From a checkpoint of a small CTC audio transcriber: 44.2 epochs.
Rows from block 4 of a small CTC audio transcriber, named by matrix and row number. Rows with one number belong to one channel. Each number is 500 + 50 x the weight over its row's rms, rounded and kept within 0 to 999. All counts start at 0. Numbers have three digits each.
After each channel's rows are labels from the 100 clips, of 14976, where the channel reaches its highest value: "loudest band" is the band of the loudest frequency at the time of the peak. Only what is clearly more common there than usual is listed. The data: read English sentences (LibriTTS-R).
# convs0: first width-5 conv (model.blocks.4.convs.0.weight, 192x192x5, each kernel summed), inputs 0-95
# convs1: second width-5 conv (model.blocks.4.convs.1.weight, 192x192x5, transposed, each kernel summed), outputs 0-95

convs0.182:425537427461592510501469557535527566426427421568490541457433556543510567479464595419562475493473641522427419460494466454482534571476432538484504458523580517416520476513477512555478471492534457466460531441490387591495485522487467472447458428497504554478540519432485483509502426557558427503
convs1.182:401503479445491540511514561551543486589497546486560390518566558483517471486553476461520498575506422403464530549522498545495477464456488579569447451473519494466442415492512518460411483599567464576525494589540547465487465493514440522540513438459324464504437463482561471524370464502455577472
loudest band: 250 to 500 Hz

convs0.6:529512450639479571544466481499496409499550467470545485466562502475440459548534479525426551533455535413623498487468559457481536513498444502443484503431561496533516434518567469497465462546413523453466539454496511502455432465547414589513482525521552503474431512497486391456352555478571604456
convs1.6:535477491500435494518510535520537500455475496497403474500562432485510502475521584578545594492527446472441480544458476506560552454562454443507598469501501534506555540518473548516450558502616510418563417544489517491505466559550489481465465523548513500412446477519549518556549428533435446613
loudest band: 250 to 500 Hz

convs0.106:484519549492469529526508501477497445477512540459501424470532443505445447577499440535465532562614454429568539575457528512481514510404575436571437435480499541477582450403447500447524514511490453594491524436520486416370528495462471535506578490504504509530558444495518533533594426402540489484
convs1.106:596471517503484531493511494509564461517508553520495437511542509485580469462439464559449635513424485423511534455511482454446443510468473526561500509533485432463541478556663453489473504468565453615520524437599438438548489515510496489479471459446487460441561556452556563471546480571495490506
loudest band: 2000 to 4000 Hz

convs0.135:459505520562403500470531443461440555474486439502500530637519514532510473568448397464468625481426534580480477497470498524604566483567516533428456518430569525482576545562471436537523569471540436406469479531524496508561539458529535565554545485527462536408531515514469538470482510603545447414
convs1.135:520387603504596398516448511499467469508565512477570430496466535504497544505488499550466476463511537482487496409479567431507482599454526481534526509522458418539515456484527520553471434458492432561545543407465509372499506443472445439491442643459469430605550508510472486554420494474410518531
loudest band: 250 to 500 Hz

convs0.120:488531496438536564462448416525498420445544567547487522546470542385484483415490443516479541570552445589652538536441517449463487539485483464506495457458430336594473459411512584542532515477530475463461462470546537473490420540566452429433491581509621475465446429565462494543513531379480573470
convs1.120:556467511518453540535534541512450523495436467532570478618387490520517492498511563451503420484508485517560498470511535495591521456553492485473576485478432528468607440530532522426468484527521471442435571508490588524493457473423527542465451512492569537454465528519501497507513509516511398504
loudest band: 250 to 500 Hz

convs0.33:504509446488432496508483532505504425483478574573473480433461467440469494484438412451472449569481520467532565520516526503422442502595468412517474508476501433531466416406436555439455515474479436566516514484427523601540480582582485486540469445500484543488460479467500512564420367483479524438
convs1.33:415533513517549463537426519441535516474537486442463444512501491507482463531526508542557525482518513440536490534553490491501531527503644551599456464513496469467503506446519505455483516549498432460447545447593557425415524581412465440479462514524580428530463561531515473512533359508485440593
loudest band: 250 to 500 Hz

convs0.34:456515487419495561507622622456493469520595481480450454431535535411567467483432492416480408508499493476568499487465456415487499491532387504457561421552504439465580492446514465521491473454509497458484549423461511507484502536473455580605486467433509457514405465512434539552459563419579563526
convs1.34:464492552564523537511459481640561495432479455523529632443480448508463543553536531543460486500450539531493510535506522615460389446473557514473544538522365577421475500483458516423449430571519477507461520595481496490487523510518477431520423510478404574593581510556531521574535462461554508469
loudest band: 250 to 500 Hz

convs0.139:432477415352406513466504495339482488500511519502487551469558525455515483580471414458469459478537520460504471533523400568487544594481543526492574544518496448497496621475500406498547573491539598570476543557466549488503467602468548525468509541457515551487493597445545480435496573455498457596
convs1.139:452546487540552541498394416490439568490455546511463443545455523442482443463484517539510525531399537407438568463433491507425557498502520405564485424567504530516504482502546453505519525519485518483525501523544550572470616469514471508566582423531583472469465461517489522480461472604462512492
loudest band: 4000 to 8000 Hz

convs0.178:475526493473552620448431506519443531520528525525594509511508473554502487511452613539511469498468334409489558443534543542458494593518580500462414606487466417562534535541486512483492538529393507545336448547491514495567466498426412494506518527470403445479503531553564574493557511465510405505
convs1.178:456476503599455473494437524425558461512533471569393534556622502467508610499537499498541548461493484479480471590431547477470527458512523534543492493510488584514561549560439490542543511547445516560473518456485552541451539514453510482555519436516504479501461432493501457442551403595495488570
loudest band: 500 to 1000 Hz

convs0.19:465493524397493524482493436430483479513530585473431432528524507414528466533489552627444499512554454530452415499508498543549484446430390534618459454425485538518446466595597614482454566523558461505584494428549494589524519475421497451460473509514511518474503515434552547462490542571489536403
convs1.19:548583409519604509565471486514492557525500506526544521455520474499549417497482440459477479447587577502510530525491504477519457513498485498436601512483475497536492502509560391568531460492487511512511412572482477407535475484488514516487551491563536436504482426539494462422529540425511490409
loudest band: 1000 to 2000 Hz

convs0.23:520588593418461464456536482503551499488494413472517518488492486452506377482487536436525473502512484404611502546472549480487572478512435467425551434510469429480489523531466525475537541435555446580513493526522530546434529437555519533520470470460450453460544419519484495546491466525518469444
convs1.23:492432436457476540516461508507484467489533491535568489569472455552565504543377446492484548535535548466472481536522475601531469536564499495513433454460559455560486530487528427565597557506558559447498511510485419477520546525488510439491600648522569508442416528593574568565528516482460502478
loudest band: 250 to 500 Hz

convs0.62:611437479367484463464532472474535517475511551476436500573579495516566541466472577524566540466548492412488423419582454535529475468528458480565499531508472471497526584490443482438411411475506526569454481504498509511556470501497536530439510494493485510468483514450537543435486599480401466549
convs1.62:551551538557403473484487425553466410564447540496490595453502434521452508448570508542563480524569472556571480555554484460503509555512509536457554459511544455457466451433631437480616537534425500487420463497452350527461518623502529476514505495507510500480445555404555555599451421516467590468
loudest band: 250 to 500 Hz

convs0.190:504472518546512531622574399495424453438549514518455520539532569516584405558514520471491474486507544587498449474455604500522562546444471486560511466396536535461500459449544540525500538479593507510484551433562537469529573484601514584542524491471463555434522568476431527518443597550542529448
convs1.190:460422542608475493388610487474522528500534515493477507456454398534489564472469418525602528447523460523498534432572457534440542457508503496479550472476469440490539464620454444421485419524474584473512502526458503549482457488439611504476497464472541516557542451446520477517521438437502452486
loudest band: 250 to 500 Hz

convs0.166:508556442519537536404470516508533516464456540531518468612507459442459551456489573474587547427514547452542583539519546385491404435524491466500501496542515474523363476437487621514465407423453549498487521545471499420478438476461413469456486580467540489501479532485471528523444470447536530455
convs1.166:504467560472587445423438537496400520462567467507438496467481513550494595441407516442446482518550473475396521493492438522483523557518529507524488545586464441511559474550451498484516510602505495559510553498480412591462551541465431475555496370457459518480558520542514446513509473513485434557
loudest band: 250 to 500 Hz

convs0.2:431530520350527484458540570446492602533493466479545441420501458484475465568491426543542472588506550485478507610488521514445461486467474475525479474490498550448440513610569527594581554416475418548544515496496542603595469412528546491438488553503378514484440533487504455552474568504458483446
convs1.2:451423609506516497562515492430499402487512457512485546434552483550511518392464621491509492489476537560421472446513632546454585497518584495508509517459562457542494555443452455442543498434516467485547440497494504435478592498550443507554415525555495405520552566456522537520496468464426476496
loudest band: 1000 to 2000 Hz

convs0.156:450446496526463511419633504486460557494562586374586528489503453416539441464560529454494376475405517487453497414525514431471442515454547547525478450518553559523478444554511516436553476515480409469575540461541589494500503553486450500544471574397511560555511484552472403548533525472542425566
convs1.156:433537628485589457581523409563515452492487479487605450518526605571387505502508480507421473544505480562549574518434504458496398529471463388561538458540492539457427543406498495567455578502553425645561489477519486532530434532559565454592476456543490487495535492488599571524456446550487483594
loudest band: 250 to 500 Hz

convs0.113:563474438413585457501451401507468474418484367515531485463436504502454648515445502462567411449528394381545517506489541559551462471461517515530545448509523534483455560350587497454485454485500380540588400479525433426574462481539436483452506487452521483543498495462498603531500519527447499493
convs1.113:589428592572440509522320532651568457482530462518506504531476488490434456587570500533517519513430429404506577495482509451575524507475449492533457505576514491473603440547478489512501505504544457581483549470435441522571464435446481452451510558555484453560511458508549422548483436395500477520
loudest band: 2000 to 4000 Hz

convs0.21:404405517547478528529536525463423483489442541550486479564388448490456441543530428532421496478488538560460530462457451438475459454437413475540523495416393517544404532463602541529571569449556534509427486578554497482525554572541456493535526527496509532463527521555527434490553503472525438476
convs1.21:424515431583481499492558447648426508507548434515544479347446493515590551385365539485494525470369511460565420624442517497488494436522515453528594513484512536458462488502403456408526480544473528428477564523524473542575524537506529540484537454446542469519553491509484541608439468516449498461
loudest band: 250 to 500 Hz

convs0.148:449538546384526483503455556434476478453496511516403495521582527539496468501457499546567417536553471503445467486426470430564503509573531538449532490508456455602586545574478440478487501563558477445427552414434471408605416456520625460500502529451457489485529500438503445482503427466469470543
convs1.148:529444429554490456458502508482433502512434432484473578564498460387477482503478513544435499523473520523504584507467520575572485536530522526605488552571452540471452493447492555536548429384395519542474565544553561620514482512422474446421494527467592480346538430528422449532509550435537451532
loudest band: 4000 to 8000 Hz

convs0.127:471437505468510500560482543473563426449509510457505494436455522483462504456495369597499406503474499424486419524472565471606474393487454536443604503473503502563499580456527556402504538512523487483619500457505504468456493452528597454556505456493574550504353483535464487379546547443518476566
convs1.127:445492462572427505498495484585508570415540510467443485649529533514414590546532528446469532514562555542557529492529494528399462510545467459435533430544496451486515501571594450566484475496505409420450433551549422543490495520566432471496544570446444488439409557499577555522518497522526517578
loudest band: 4000 to 8000 Hz

convs0.17:515509545388513553546440549487462531483504470521452579502508440503531498434432474634529470514455464472451406525529529492473487468502521456534521614496469482407464472519436517465481522518580522482621549496587466511452473596516512492504455508457497524543433567428396524509531531526554477504
convs1.17:363460483547456474475567506522523488475564579523417522525618522490598425541582468513412532528500537435510538457478449465533570490517459469463465467562593534523546510474528498577525510534414545532512512526462391574523514520542504549520454555528412483415555527454477485418539513519592506554
loudest band: 4000 to 8000 Hz

convs0.114:538539587486482604533511571524553487484540485446421547426502442580447433545559504474520533432452489478468499557477585530534430544474610338434480542526511478481444521450501469490467516474490487461484528417446455572480532488515535433516418423541433441500531479485495528497454489500444520492
convs1.114:548540397542475447402397444441541514421568526500510446551595599463458536554432470548495484563519504517571541492535536448555543493472522598525517555522523452408502487508567476548516531504439410503403483508450593549543496481494484500492445546442468533519493488413494506501511588565527377641
loudest band: 2000 to 4000 Hz

convs0.13:493503525418515455487482554498478349420430650494514541517540533471481465478513565411485528452509505612504472591518445502489470501526478538476527483604522475470562468557453560495537504371603554487480590488545491489528536476496565498522589468444544519526434511546532378542465417482536503524
convs1.13:457554559520509508475524460537507546476503466419515474463575529450480537579507555509460456477537466453517526508525505511483498523478509495505421481457507494554442561507444458501455458541394394487499536432506389570628440500444506521464388454494489494423468469510503476393531476439500443529
loudest band: 250 to 500 Hz

convs0.69:461349423454493452473444541483428530523546469501541481621449455419481474488617419379601629525493455496540511556490480545526488522498537475515549543523513423614510487590530427529452437466510495371482455429453573518531467536525507553522503470540519492435448508510491528514535539437505498585
convs1.69:494474455512468466515512488411519508578486430431585585436457516549556450479455462619516539576518568564560525455531542587494455486551504562515419579500531507465499494501464487474497509478464552532533437483447545470443587567443502506481491482551497552426549465471540472501497453542565452497
loudest band: 2000 to 4000 Hz

convs0.109:436482543557452558509496497553454506479606453462513414515517450445548596459486459469601463483562467482527525471492556454440550539395475443502541395374539498552627408496497472506576465519554397559490556483512430386471571506496468460484453438506515496564534516504478505482480490462449502469
convs1.109:444496477327476472449450571504513487499454414534509483420539524466466470404533544478528435511491603518422481507605559433589483457419407577456533415462550507451507519521611572550413427489502457579507488441483497420483515515554398554467531526524505489568462551448492509530446440551533489486
loudest band: 250 to 500 Hz; 500 to 1000 Hz

convs0.128:575500518564453561520594473613477468523444533498433504544531435554497521536583480517484498501531564575545541521493578532570574532501446503512428422412439552409426459501420435495529404573352494582534475439447596464513536415519617516550513553469509540487511454466528471508571605559583527480
convs1.128:410520536504505470544455532442484534564552540569445463417470527493585470476393436533479450459512477455468539512558559452480551491467566517473575468544546415545635508518524543487445425497522504425472508526583404554573478490521507570518539499431482483478526557519520587423480510534543558496
loudest band: 500 to 1000 Hz

convs0.43:509493531571611554540550481467541579471564487549517577501455548492541485569546477500517450493476448486549497505415528483503498558475482527462510517524515534527452505443573445515446512541424481517556439551507566530427525456530579467545554548521477456581412483460534609658474555485591442444
convs1.43:550552466413508537546468506515441394420527431435497526496458458520496525516435542551513400536575553457351463508459488491458483513492496482469544544467487460456477497476370492460550489490498497531494496591437482533532478507499478552418515507501543490447430562490498540530602402485497490586
loudest band: 250 to 500 Hz

convs0.31:496474551538369508471484490492530448324553456397440467538481406505526497522432494514452498504469435572539487554485473503540466404505429527544505450503521419550515531437483497521513545481481414467603506497547537468483500472507499550520450467562506489516444526523474514495489462450494535404
convs1.31:491548402467518483472353608477468422552425530561497503469514536426489522490507480486496474557492513418553395547459517476452505571472516436505485582469469500494522502515371367499548489591449458505397511534550536444519508522390545504447569473460515508481485545506483501471504529527441489504
loudest band: 2000 to 4000 Hz