From a checkpoint of a small CTC audio transcriber.
Model: 4.21M parameters, waveform 16khz input, arch jasper, norm batchnorm, activation elu, depths [3, 3, 3], widths [128, 192, 288].
Training: soap at rate 0.0026, 5400 steps, batches of 128.
Data: trained on read English sentences (LibriTTS-R), 15625 training examples.
Rows from block 3, named by matrix and row number. Rows with one number belong to one channel. Each number is 128 + 32 x the weight over the matrix's rms, rounded and kept within 0 to 255. All counts start at 0.
# convs0: first width-5 conv, stride 2 (model.blocks.3.convs.0.weight, 192x128x5), inputs 96-111, a 5 kernel for each
# convs1: second width-5 conv (model.blocks.3.convs.1.weight, 192x192x5, transposed), outputs 108-125, a 5 kernel for each
convs0.59 [180 199 140  63 180 151 134  96 134  66 106  68 110 139 166  91  79 148  98 124 137  52 112 143 107 140 128 105 148 123  84 179 144 146  82 136 152 167  97 135 134 164 149  72 104 113 139 104 128  78 115 105 164  73  95  59 132 160 108 105  89 168 127 121 104  97 123 159 177 148 122  72  98 152 121 169 126 176  91 140]
convs1.59 [ 96 125  79 123  93 126 110 174 125 103 141  96  54 106 108 100 109 110 125 158 150 104 148 186 109 111  92  69  89 123 131 119 123 163  82 150 160 156 136 136 138 103 153 149 132 159 132 143 112  98 150 104 115  89  90 175  73 188 137  92 130 130 161  85 139 168 115 116  74  99 125 118 108 142 125 154 179  99 114 134  88  91  86 126 177  86 136 162 170 149]
convs0.60 [164 161  59  95 102 111 198 107  92 172 120 122  86  93 127 125 135 126 107 146 144 104  85 139 153 161  97 161 116 141 162  90 116  87  55 146 163  89 169 130 153 128 163 157 109 100 146 139 162 147 121  90 172 139  92  67 184 148 145  95 101 123 117  99 126 126 140 144  64  90  68 148 151 128 133 125 129  84 108 135]
convs1.60 [198 115  91 180 162 157 100 106 166 150 132 112 133 138 156 116 141 145  93 137 186 158 140  91 123 173 101 156 130 138  38 157  96 159 127  90 107 117 172 149 121 140 144 100 143 106 127 165 167 112 144  49  98  97 205 132 114  55  62 128 136 145 106 168 162 118 145 182 125  84 153 117  98 125 144 102  79 128 136 107 169 200 103  72 105 144 120 157 125 118]
convs0.61 [150  84 134 122 152 146 107 121 124 153 135 133 105  69 140 125 137 163  72 104 119 117 134 186 145  79 103 164 164 136 137 136  72 132 138  98 160 160  97 116 172 131 122  99  94 121 122 102 115  81 174 147 125 132 105 153 101 154 135 102 169 112  88 111  99 126 185 141 132 115 144 140 121 151 134 213 148 113  79  99]
convs1.61 [172 157 126 105 121  87 147  96 144 100 152 147 131 144 162 115 157 133 142  97 152 108 171 109 163 158 137 133 170 195 185 139 145 138 103 178  87 154  86 104 168 154 125  77 139 132 137  80 150 134  59 126 120 134 146 150 162 106 107 125 165 139 146 118 112 107 132 107 157 147 137 104 161  79 147  89 134 125 141 116 172 145 133 134 139  89  55 145 100 114]
convs0.62 [181 105  53 143 150 103 149 136 154 137 115 157 131  64 110 170 143 114 188 117 187 149 120 161  76 154 131 182 108  75 190 118 116  82 123 112 198  81 113 151 112 138 190  86  86 145 133 183 153 142 125 124 150 183  88 166 126 167 121 118  95  72  88 114 113  52  79 114  78 123 131 147 164 155 113 107 136 173 102 165]
convs1.62 [127 159 173 146  85 125 132 133 146 165 114 158  64 189 105 188 153 141 121 170 143  75 168 110 196 154 127 160 100 114 142 166 132 147 108 136  89  84 110  82  70 155 123 122 126 170 171  95 132  88 185 164 154  82 187 161 131 126 220 163 119  87  94  64 121 165 143  88 141 146 115  96 162 121 156 157 161 114 140 137 148 190 190 156 181 175  52 111 200 166]
convs0.63 [162 170 146 197 166 189 139 162 161 142 141 107 137  91 114 126 151  75 172 145  73 142 104 126  98  94  95 128 127 145 165 144 127 142 120  97 112 163 169 100  97  73 127  62 103 144 145 112 146  97 157 101 127 115 135 149  98 109 149 135 196 142 122 187 117 116  68 188 111 106 143 159  96 174 111 115 117  95 115 106]
convs1.63 [156 142  96 182  99 134 108 100 136 116  94 183 112 123 108 159  96 105 126 135  92 114 134 145  80  94  91 130  94 104 146 145 126 205 114 130  89 131 135 116  97 111  94 163  90 170  75 115 160 125 163 168  99 113  96 110  74 158 140  86 116 137  97 136 146 100 157 158 116  87 161 147 138  73 131 185 173 109 122 171 130 176  90 110 137 164 146 122 133  55]
convs0.64 [135 104 150 123 178 108 149 140 127 180 159 151 137 149 153 146 171 126  72 109 146  89 179 144 142 153 117  96 184 103 121 165 170  95  71 167 140  98 148 136 130 169 119 130  74 135 118 123  66 147 162 126 143  83  87 118 184 156 190 143 145 132 110 137  96 149  85 158 150 107 106  88 151 150 150 122 163  88 124 125]
convs1.64 [115  87 134 184 180  97 183 159 111 155 113  72 145 131 119 122  89 161 173 117 140 126 126 105 139  68 152 115  99 129  77 123 128 149  83  97 140 137 145 136 110 140 114  24 172 180  63 136  95 140 127 125 114 160 110 111 103 152 115  88 147  99 125  81 158 125  83 132  98 123 162 202 155 147 158 166 156 151 120 115 147 157 164 145 143 111  81 112 150 171]
convs0.65 [123  99 163  98 140 139 105 180 147 127 146 137  69 110 160 137 125 109 158 176 153 165 146  68  92 154 153  69 168 107 129 103 121 123 172  78 119 126 174 176 166 166  72 159 154 111  84 135 119  97 115 151  97  90 145 137 125 162 140  77 143 136 158 128 128 124  84  55  80 158 115 195 104 121 103 163 116 114 126 109]
convs1.65 [185  96 128 138 129 159 116 125  97 171 166 111 158 100 119  96 149 138 142  89 129 116 142  90  87  96 107 124 174  96 121  49 144 119 134 110 146 109 141 158 158 191 118 101 108  84 157 137 112 152 105  81 133 141  99 129 159  68 148 155  84 142 132 100 118 163 100 128 109 117 171 137 160  90 115 184 135 167 169 133 171 145 143 120 124 139  58  62  97  90]
convs0.66 [128  98 111 137 129 168 121 160 111 131 138 168 135 117 121 146 146 121 176 186 132 100  67 113 145 173 146  43 112 155 144 126 124 118 127 124 108  97  65  43 103 138 120 158 143 134 190 148 149 149  72 112 161  79 134 130 131  32  96 152 153  67  77 125 119 117 165 171 123 119 127 120  95 108 128 129 117  81 129 153]
convs1.66 [102 117 135 101 134 147 128 128 140  73 128 129 131 132 135 133  80 130  96  63 112  73 166 113  90 142 140 147 157 134 118  93 127 156 161 113 169 124 181  57 142 132  80 179 141 124  99 113  59 138  76  79 220  97 158  94 113 143 242 107  69 119 112 143 149  89 102 156  90  93 147 164 101 153 149 123 173 159 130  49 133  95 143 100 173  95 126 106  45  62]
convs0.67 [107 162 136  78  97 125  99 143 122 153 140 145 107 109 124 125 187 171 142 106 132 118 158 142  75 140 125  69 119 164  93 171 118 145 157 137 175 144 167 107  99 140 110 138 140 105  87 139 198 166  86 143 145 133 148  79 142  82 165 103 180 134 133 133 116 128 123  89 156 150  71 139 128 104 143 106 185  97  97 166]
convs1.67 [136 122 151 129 152  99  97 139  90 132  93 101  75 150 182 117 114  94 109 159 146  86 134 124 168 137 128  83 159 176  88 132 147 153 119 123 104 188 103 150 135 148 102 135 167  95 133  86 121 162 132 127 133 172 202 139 102 168 113 126 136 169 130 122 106 122 101  86 120 119 146 130  44  88 109 139 132 125 160 133 134 205 123 160 106 120 119 163 153 130]
convs0.68 [120 112 135 127 112 157  64 135 172  94 170  94 141  98 138 174 149 164 134 123 158  93 131 147 118 135 164 104  90 130  85  21  57  97 123  98 180  82 144 173 163 138 146  76 132 125  50  66 137 109 136 129 106  91 124  92 154  76 123 141 144  73 104 134 104 118 154 140 111 121 200 120 137 167 106 127 122 157  94  44]
convs1.68 [140 137 102 151 117  93 113  81 145 124 137 133  82  79 149 116 174 156 160 132 130 180 150 169 159 147 144 165 201 128 125 135 105 113 142 176 179 171 134 126 131 119 102 143 145 116 164  55 120 115 102  93 157 124 151 175  81  23 138 183 137 101 158  89  62 180 131 128 130 128  56 137 178 123 144 140 110  93  91 195  64 153 147 138 124 127 101 104 136 150]
convs0.69 [178 167  97 158 113 147 146 166 116 136  99 120 207 106 103  87  85 142 121  58  74 185 163 154  88 114 135 113  98  36 124 177 156 137  94 217 139 142 147  84  71 189 123  94 104 131 156  94 129 100 171 105 122 136 101 119  98 126 170 195  83 172 163 131 185 138  79 143  80 119 124 151 130  83 197 112 130 138 136 203]
convs1.69 [146 145 151 142 130 143  97 130 163 159  49  98 139 146 138 143 157 106 108 161 143  70 156 138 111 129 122 131  87 122 100 110 198 111 136 123 160  99 124 117  83 175 100  79 135 128 162 152 126 142 103  70 134  83 129 153 122 125  96 185  97 141 129 128 114 130 113  82 140 170 113 127 156 125  94 208 129 128 155 104  91 132 124 128 134  81 123  81 167 108]
convs0.70 [159 138 119  97 199 152 187 119 141  90 131 202  78 103 147 127  95 139 168 116 115 150 126  99 143 121  91 177 105 140 114 193 129 155 133 101 212  83 149 159  93 149 131 169 135  85 108 133 172 112 131  94 165  43 153 137  84  86  51 162 123  98  94 119  94 143 159 145  62 143 135 102  76 115 136  65 201  49 160 188]
convs1.70 [103 155 104 132 145 102 129 107 122 120 184 142 175 116 104 125 160 145 111 139 160 174 154 133 105  93 102 137 151  79 126 127  92 175  94 147 157 145 194 158 133  77 154 136 173 162  90 140 154 120 125 172 131 130 114 102 138 150  51  79 144 139 173 158 158 125 101 153 138 153  84 110 125 155 165 116 118 105  80  98 111 103  86 104 134 183  84  82 126  95]
convs0.71 [ 79 160 113  76 126 160 145 158 145 136  98 128 194 174  97 173 185 116  38  88 160 221  61  92 106 132 120 163 145 186 154 159 108 103  82  92 149 129 159  95 118 115 147 113 140 106 110 163 138 112 130 129 116 120 135 112 144 132 140 143  78 108  99 124 138  87 215  42  70 113  90 183 162 142 157  69 118 148 181 146]
convs1.71 [127 113 115 116 108  94 166 141 137 155 142 159 137 166 142 148 178 169 129 103 168  82  57 136 189  41  95 122  88 124 111 107 138 135 112 123 174  73 151 161  98 168 204 155 135 109 108  87 180 166 165 145 129 163 131 117 132 106 159 161  73 130 115  90 152  99 116 148 121 108 137 146 136 127 140 101  79 100 176 150 161  60 144 118 140 121 158 158  74 124]
convs0.72 [123  77 181 130  93  67 129 116 109 128  77 147 133 144 212 114  99 134 159 124 108 123  67 203 137 124 105 134 115 185  62 163 124 102  99 119  96 125  97 169  78 234 152 132 100 132 121 121 122 155 164 161 133 113 126 127 168 136 126 127  54  62  90 183 100 146 100 165 102 159 127  73 165 114 144 170 124 148 132 123]
convs1.72 [149 106 115 137 140  93 104 117  91  96 144  36  95 122 131  63  81 108 131  74 120 140 114 120 115 187 186  98 131 207 148 158 156 156 158 122 122 124 120 183 134 119  81 134 163  57 166 114  94  92 129 137 107 141  93  95 169 149 162 148 183  91 141 149 151 103  87 132 132 211 133 140 159 102 116 127 108 147 129 130 115 146 118 131  98 150 149 128 126 135]
convs0.73 [103  80 108 116 151  77 110 102 177 125 114 124 101 138 113 131 162 160 204 119 124 104 142 144 121  84  78 121 112 126 122 193 172  83 109 126 118 103  94 161 145 109 117 163 157 129 134 123 157 115 175 161 168 132 128  77  90 120 139 126 104 159 145  84 112 105 174 130 124  43 165  91 137 145 141 151 110 164  71 188]
convs1.73 [ 51  75   0 101 194 121 102 120 141 193 178 103  97 143 155 170 152  98  96 168 172 116 102 104 170  91 109 104 140 126  98 133  90 148 185 158  71 138 210 106  79 100 166 121 194 131 216 159 136 150 115 100 106 105 113 198 142 134 124 144 147 174 152  82 113 148 118 122 160 160 164 115 135 167 188 156 187 175 158 154 110 200 156 162 183 154 155 160 182  91]
convs0.74 [122 125  61 128 143  88 143 107  78 136 109  87 116  49 142 128 135 146 136 114 174 124 121 162  92  15 107  75 108 133  98 113 123 120 124 132 126 138 109 160 135 173 104 119 131 152 139  77  93 126  87 122 134 116 138 115 116 113 160 127 133 120  90 123 138 120 104 150 177 154 149 116 115 150 127 135  96 110 127 169]
convs1.74 [182 124  98 102 124 146 151 156 203 124 113  99  89 139  99 123 106  47  82 112 107 119 157 144 127 110 110 128 130 105 182  83  97 117  74 126  74 110  73 172 122 173 219  43  89 115 140 164 132 131 148  98 112 171 154 150 152  80 159 212 118 160  76 105 120 113 117 127 114 137 165 123 117 132 156 127 128 118 140  70 119  77 112  98 124 137 141 131 130 173]
convs0.75 [191 132 128 152 101 170 154 138 125 109 133 129 126  97 117 138  80 158 168 132 124 162 134 130 103 153 153  86 101 110 107 138 144  99 168 117 142 124 130 146 186 135 127  98  87  68 102 108  76 161 123 100 127 188 131 106 157 136  92 121 141 134 137 162 129 117 172 132 116 130  62  70 112 127 137 169 140 106 154 133]
convs1.75 [101 175 152 137 154 125 114  86 119 101 150 125 147 116 144  84 147 148 139 100 112  85 105 196  77 105 177  88 168 159 115 139 181 171 107 188 159 120 158 191 119 128 130 114  87 101 127 116 142 100  96  87 134 138 155  94 124 100 131 169 147 102 110 128 115 203 137 152 121  99 181 122 114 125 120 117 130 162  99 125 126 137 164 103 124 149 117 115 114 137]
convs0.76 [ 61 121 172 120 103 130 101  81 146  67  62 133 131  33 173 123 139 137 120  82 126  86 104 113 102 242  81 141 161  94 147 158 162 118 133 118 168 170 100  67 179 175 129 155 100 124  91 117 160  90 106 177 225 145 125  42 139 139 114  86 135 150  65  82  87  97  86 112 163 119 112 139  99 127 135  86 135 130 115 136]
convs1.76 [140 144  91 102 106 173 122 130 161 121  92  96  64 127  90 155 126 177 140  94  84 152 141 152 134 174 117  92  68 119  74 166 144 175 152 148 119 124  86 133  81 151 163 127 153 148 120 166 140 148  76 127  73  73 147 160 145 152  94  86 142 142 122 137 138 138 129 123 153 117 131 101 131  90 104 172 108 127 146 113  71 138  89 128 108 152 125  34 137 133]
convs0.77 [143  31 107 153 149 165 149  91 158 169 172 163 113  83 104 120 149  76  89 193 146 122 128 123 149 129  94 150 126 108 153  69 159 175  78 143 120 132  99  72  73 127 118 121 125 126 115 110  82 146 148 113 132  81 105 104 119 109  95 131 166 122  83  74 100  96 104  86 150 126  98 136 121 137 128 137 127 164 117 112]
convs1.77 [196 117 114  82 132 179 124 119  96 132 207 133 127 142 175 112 119 119 122 135 124 122  90 163  83 139 184 107 131 116 119 175  73  87 137 159 119 176 130 176 115  95 222 125 184 142 101 115  87 116  99 121 119 139 159 143 173 131 132 125 156 163 123 132 159  88 159 107 148 113  66 179 142 103  93 133 117 116  96 138 165 108 145 145  79 146 136 119 128 157]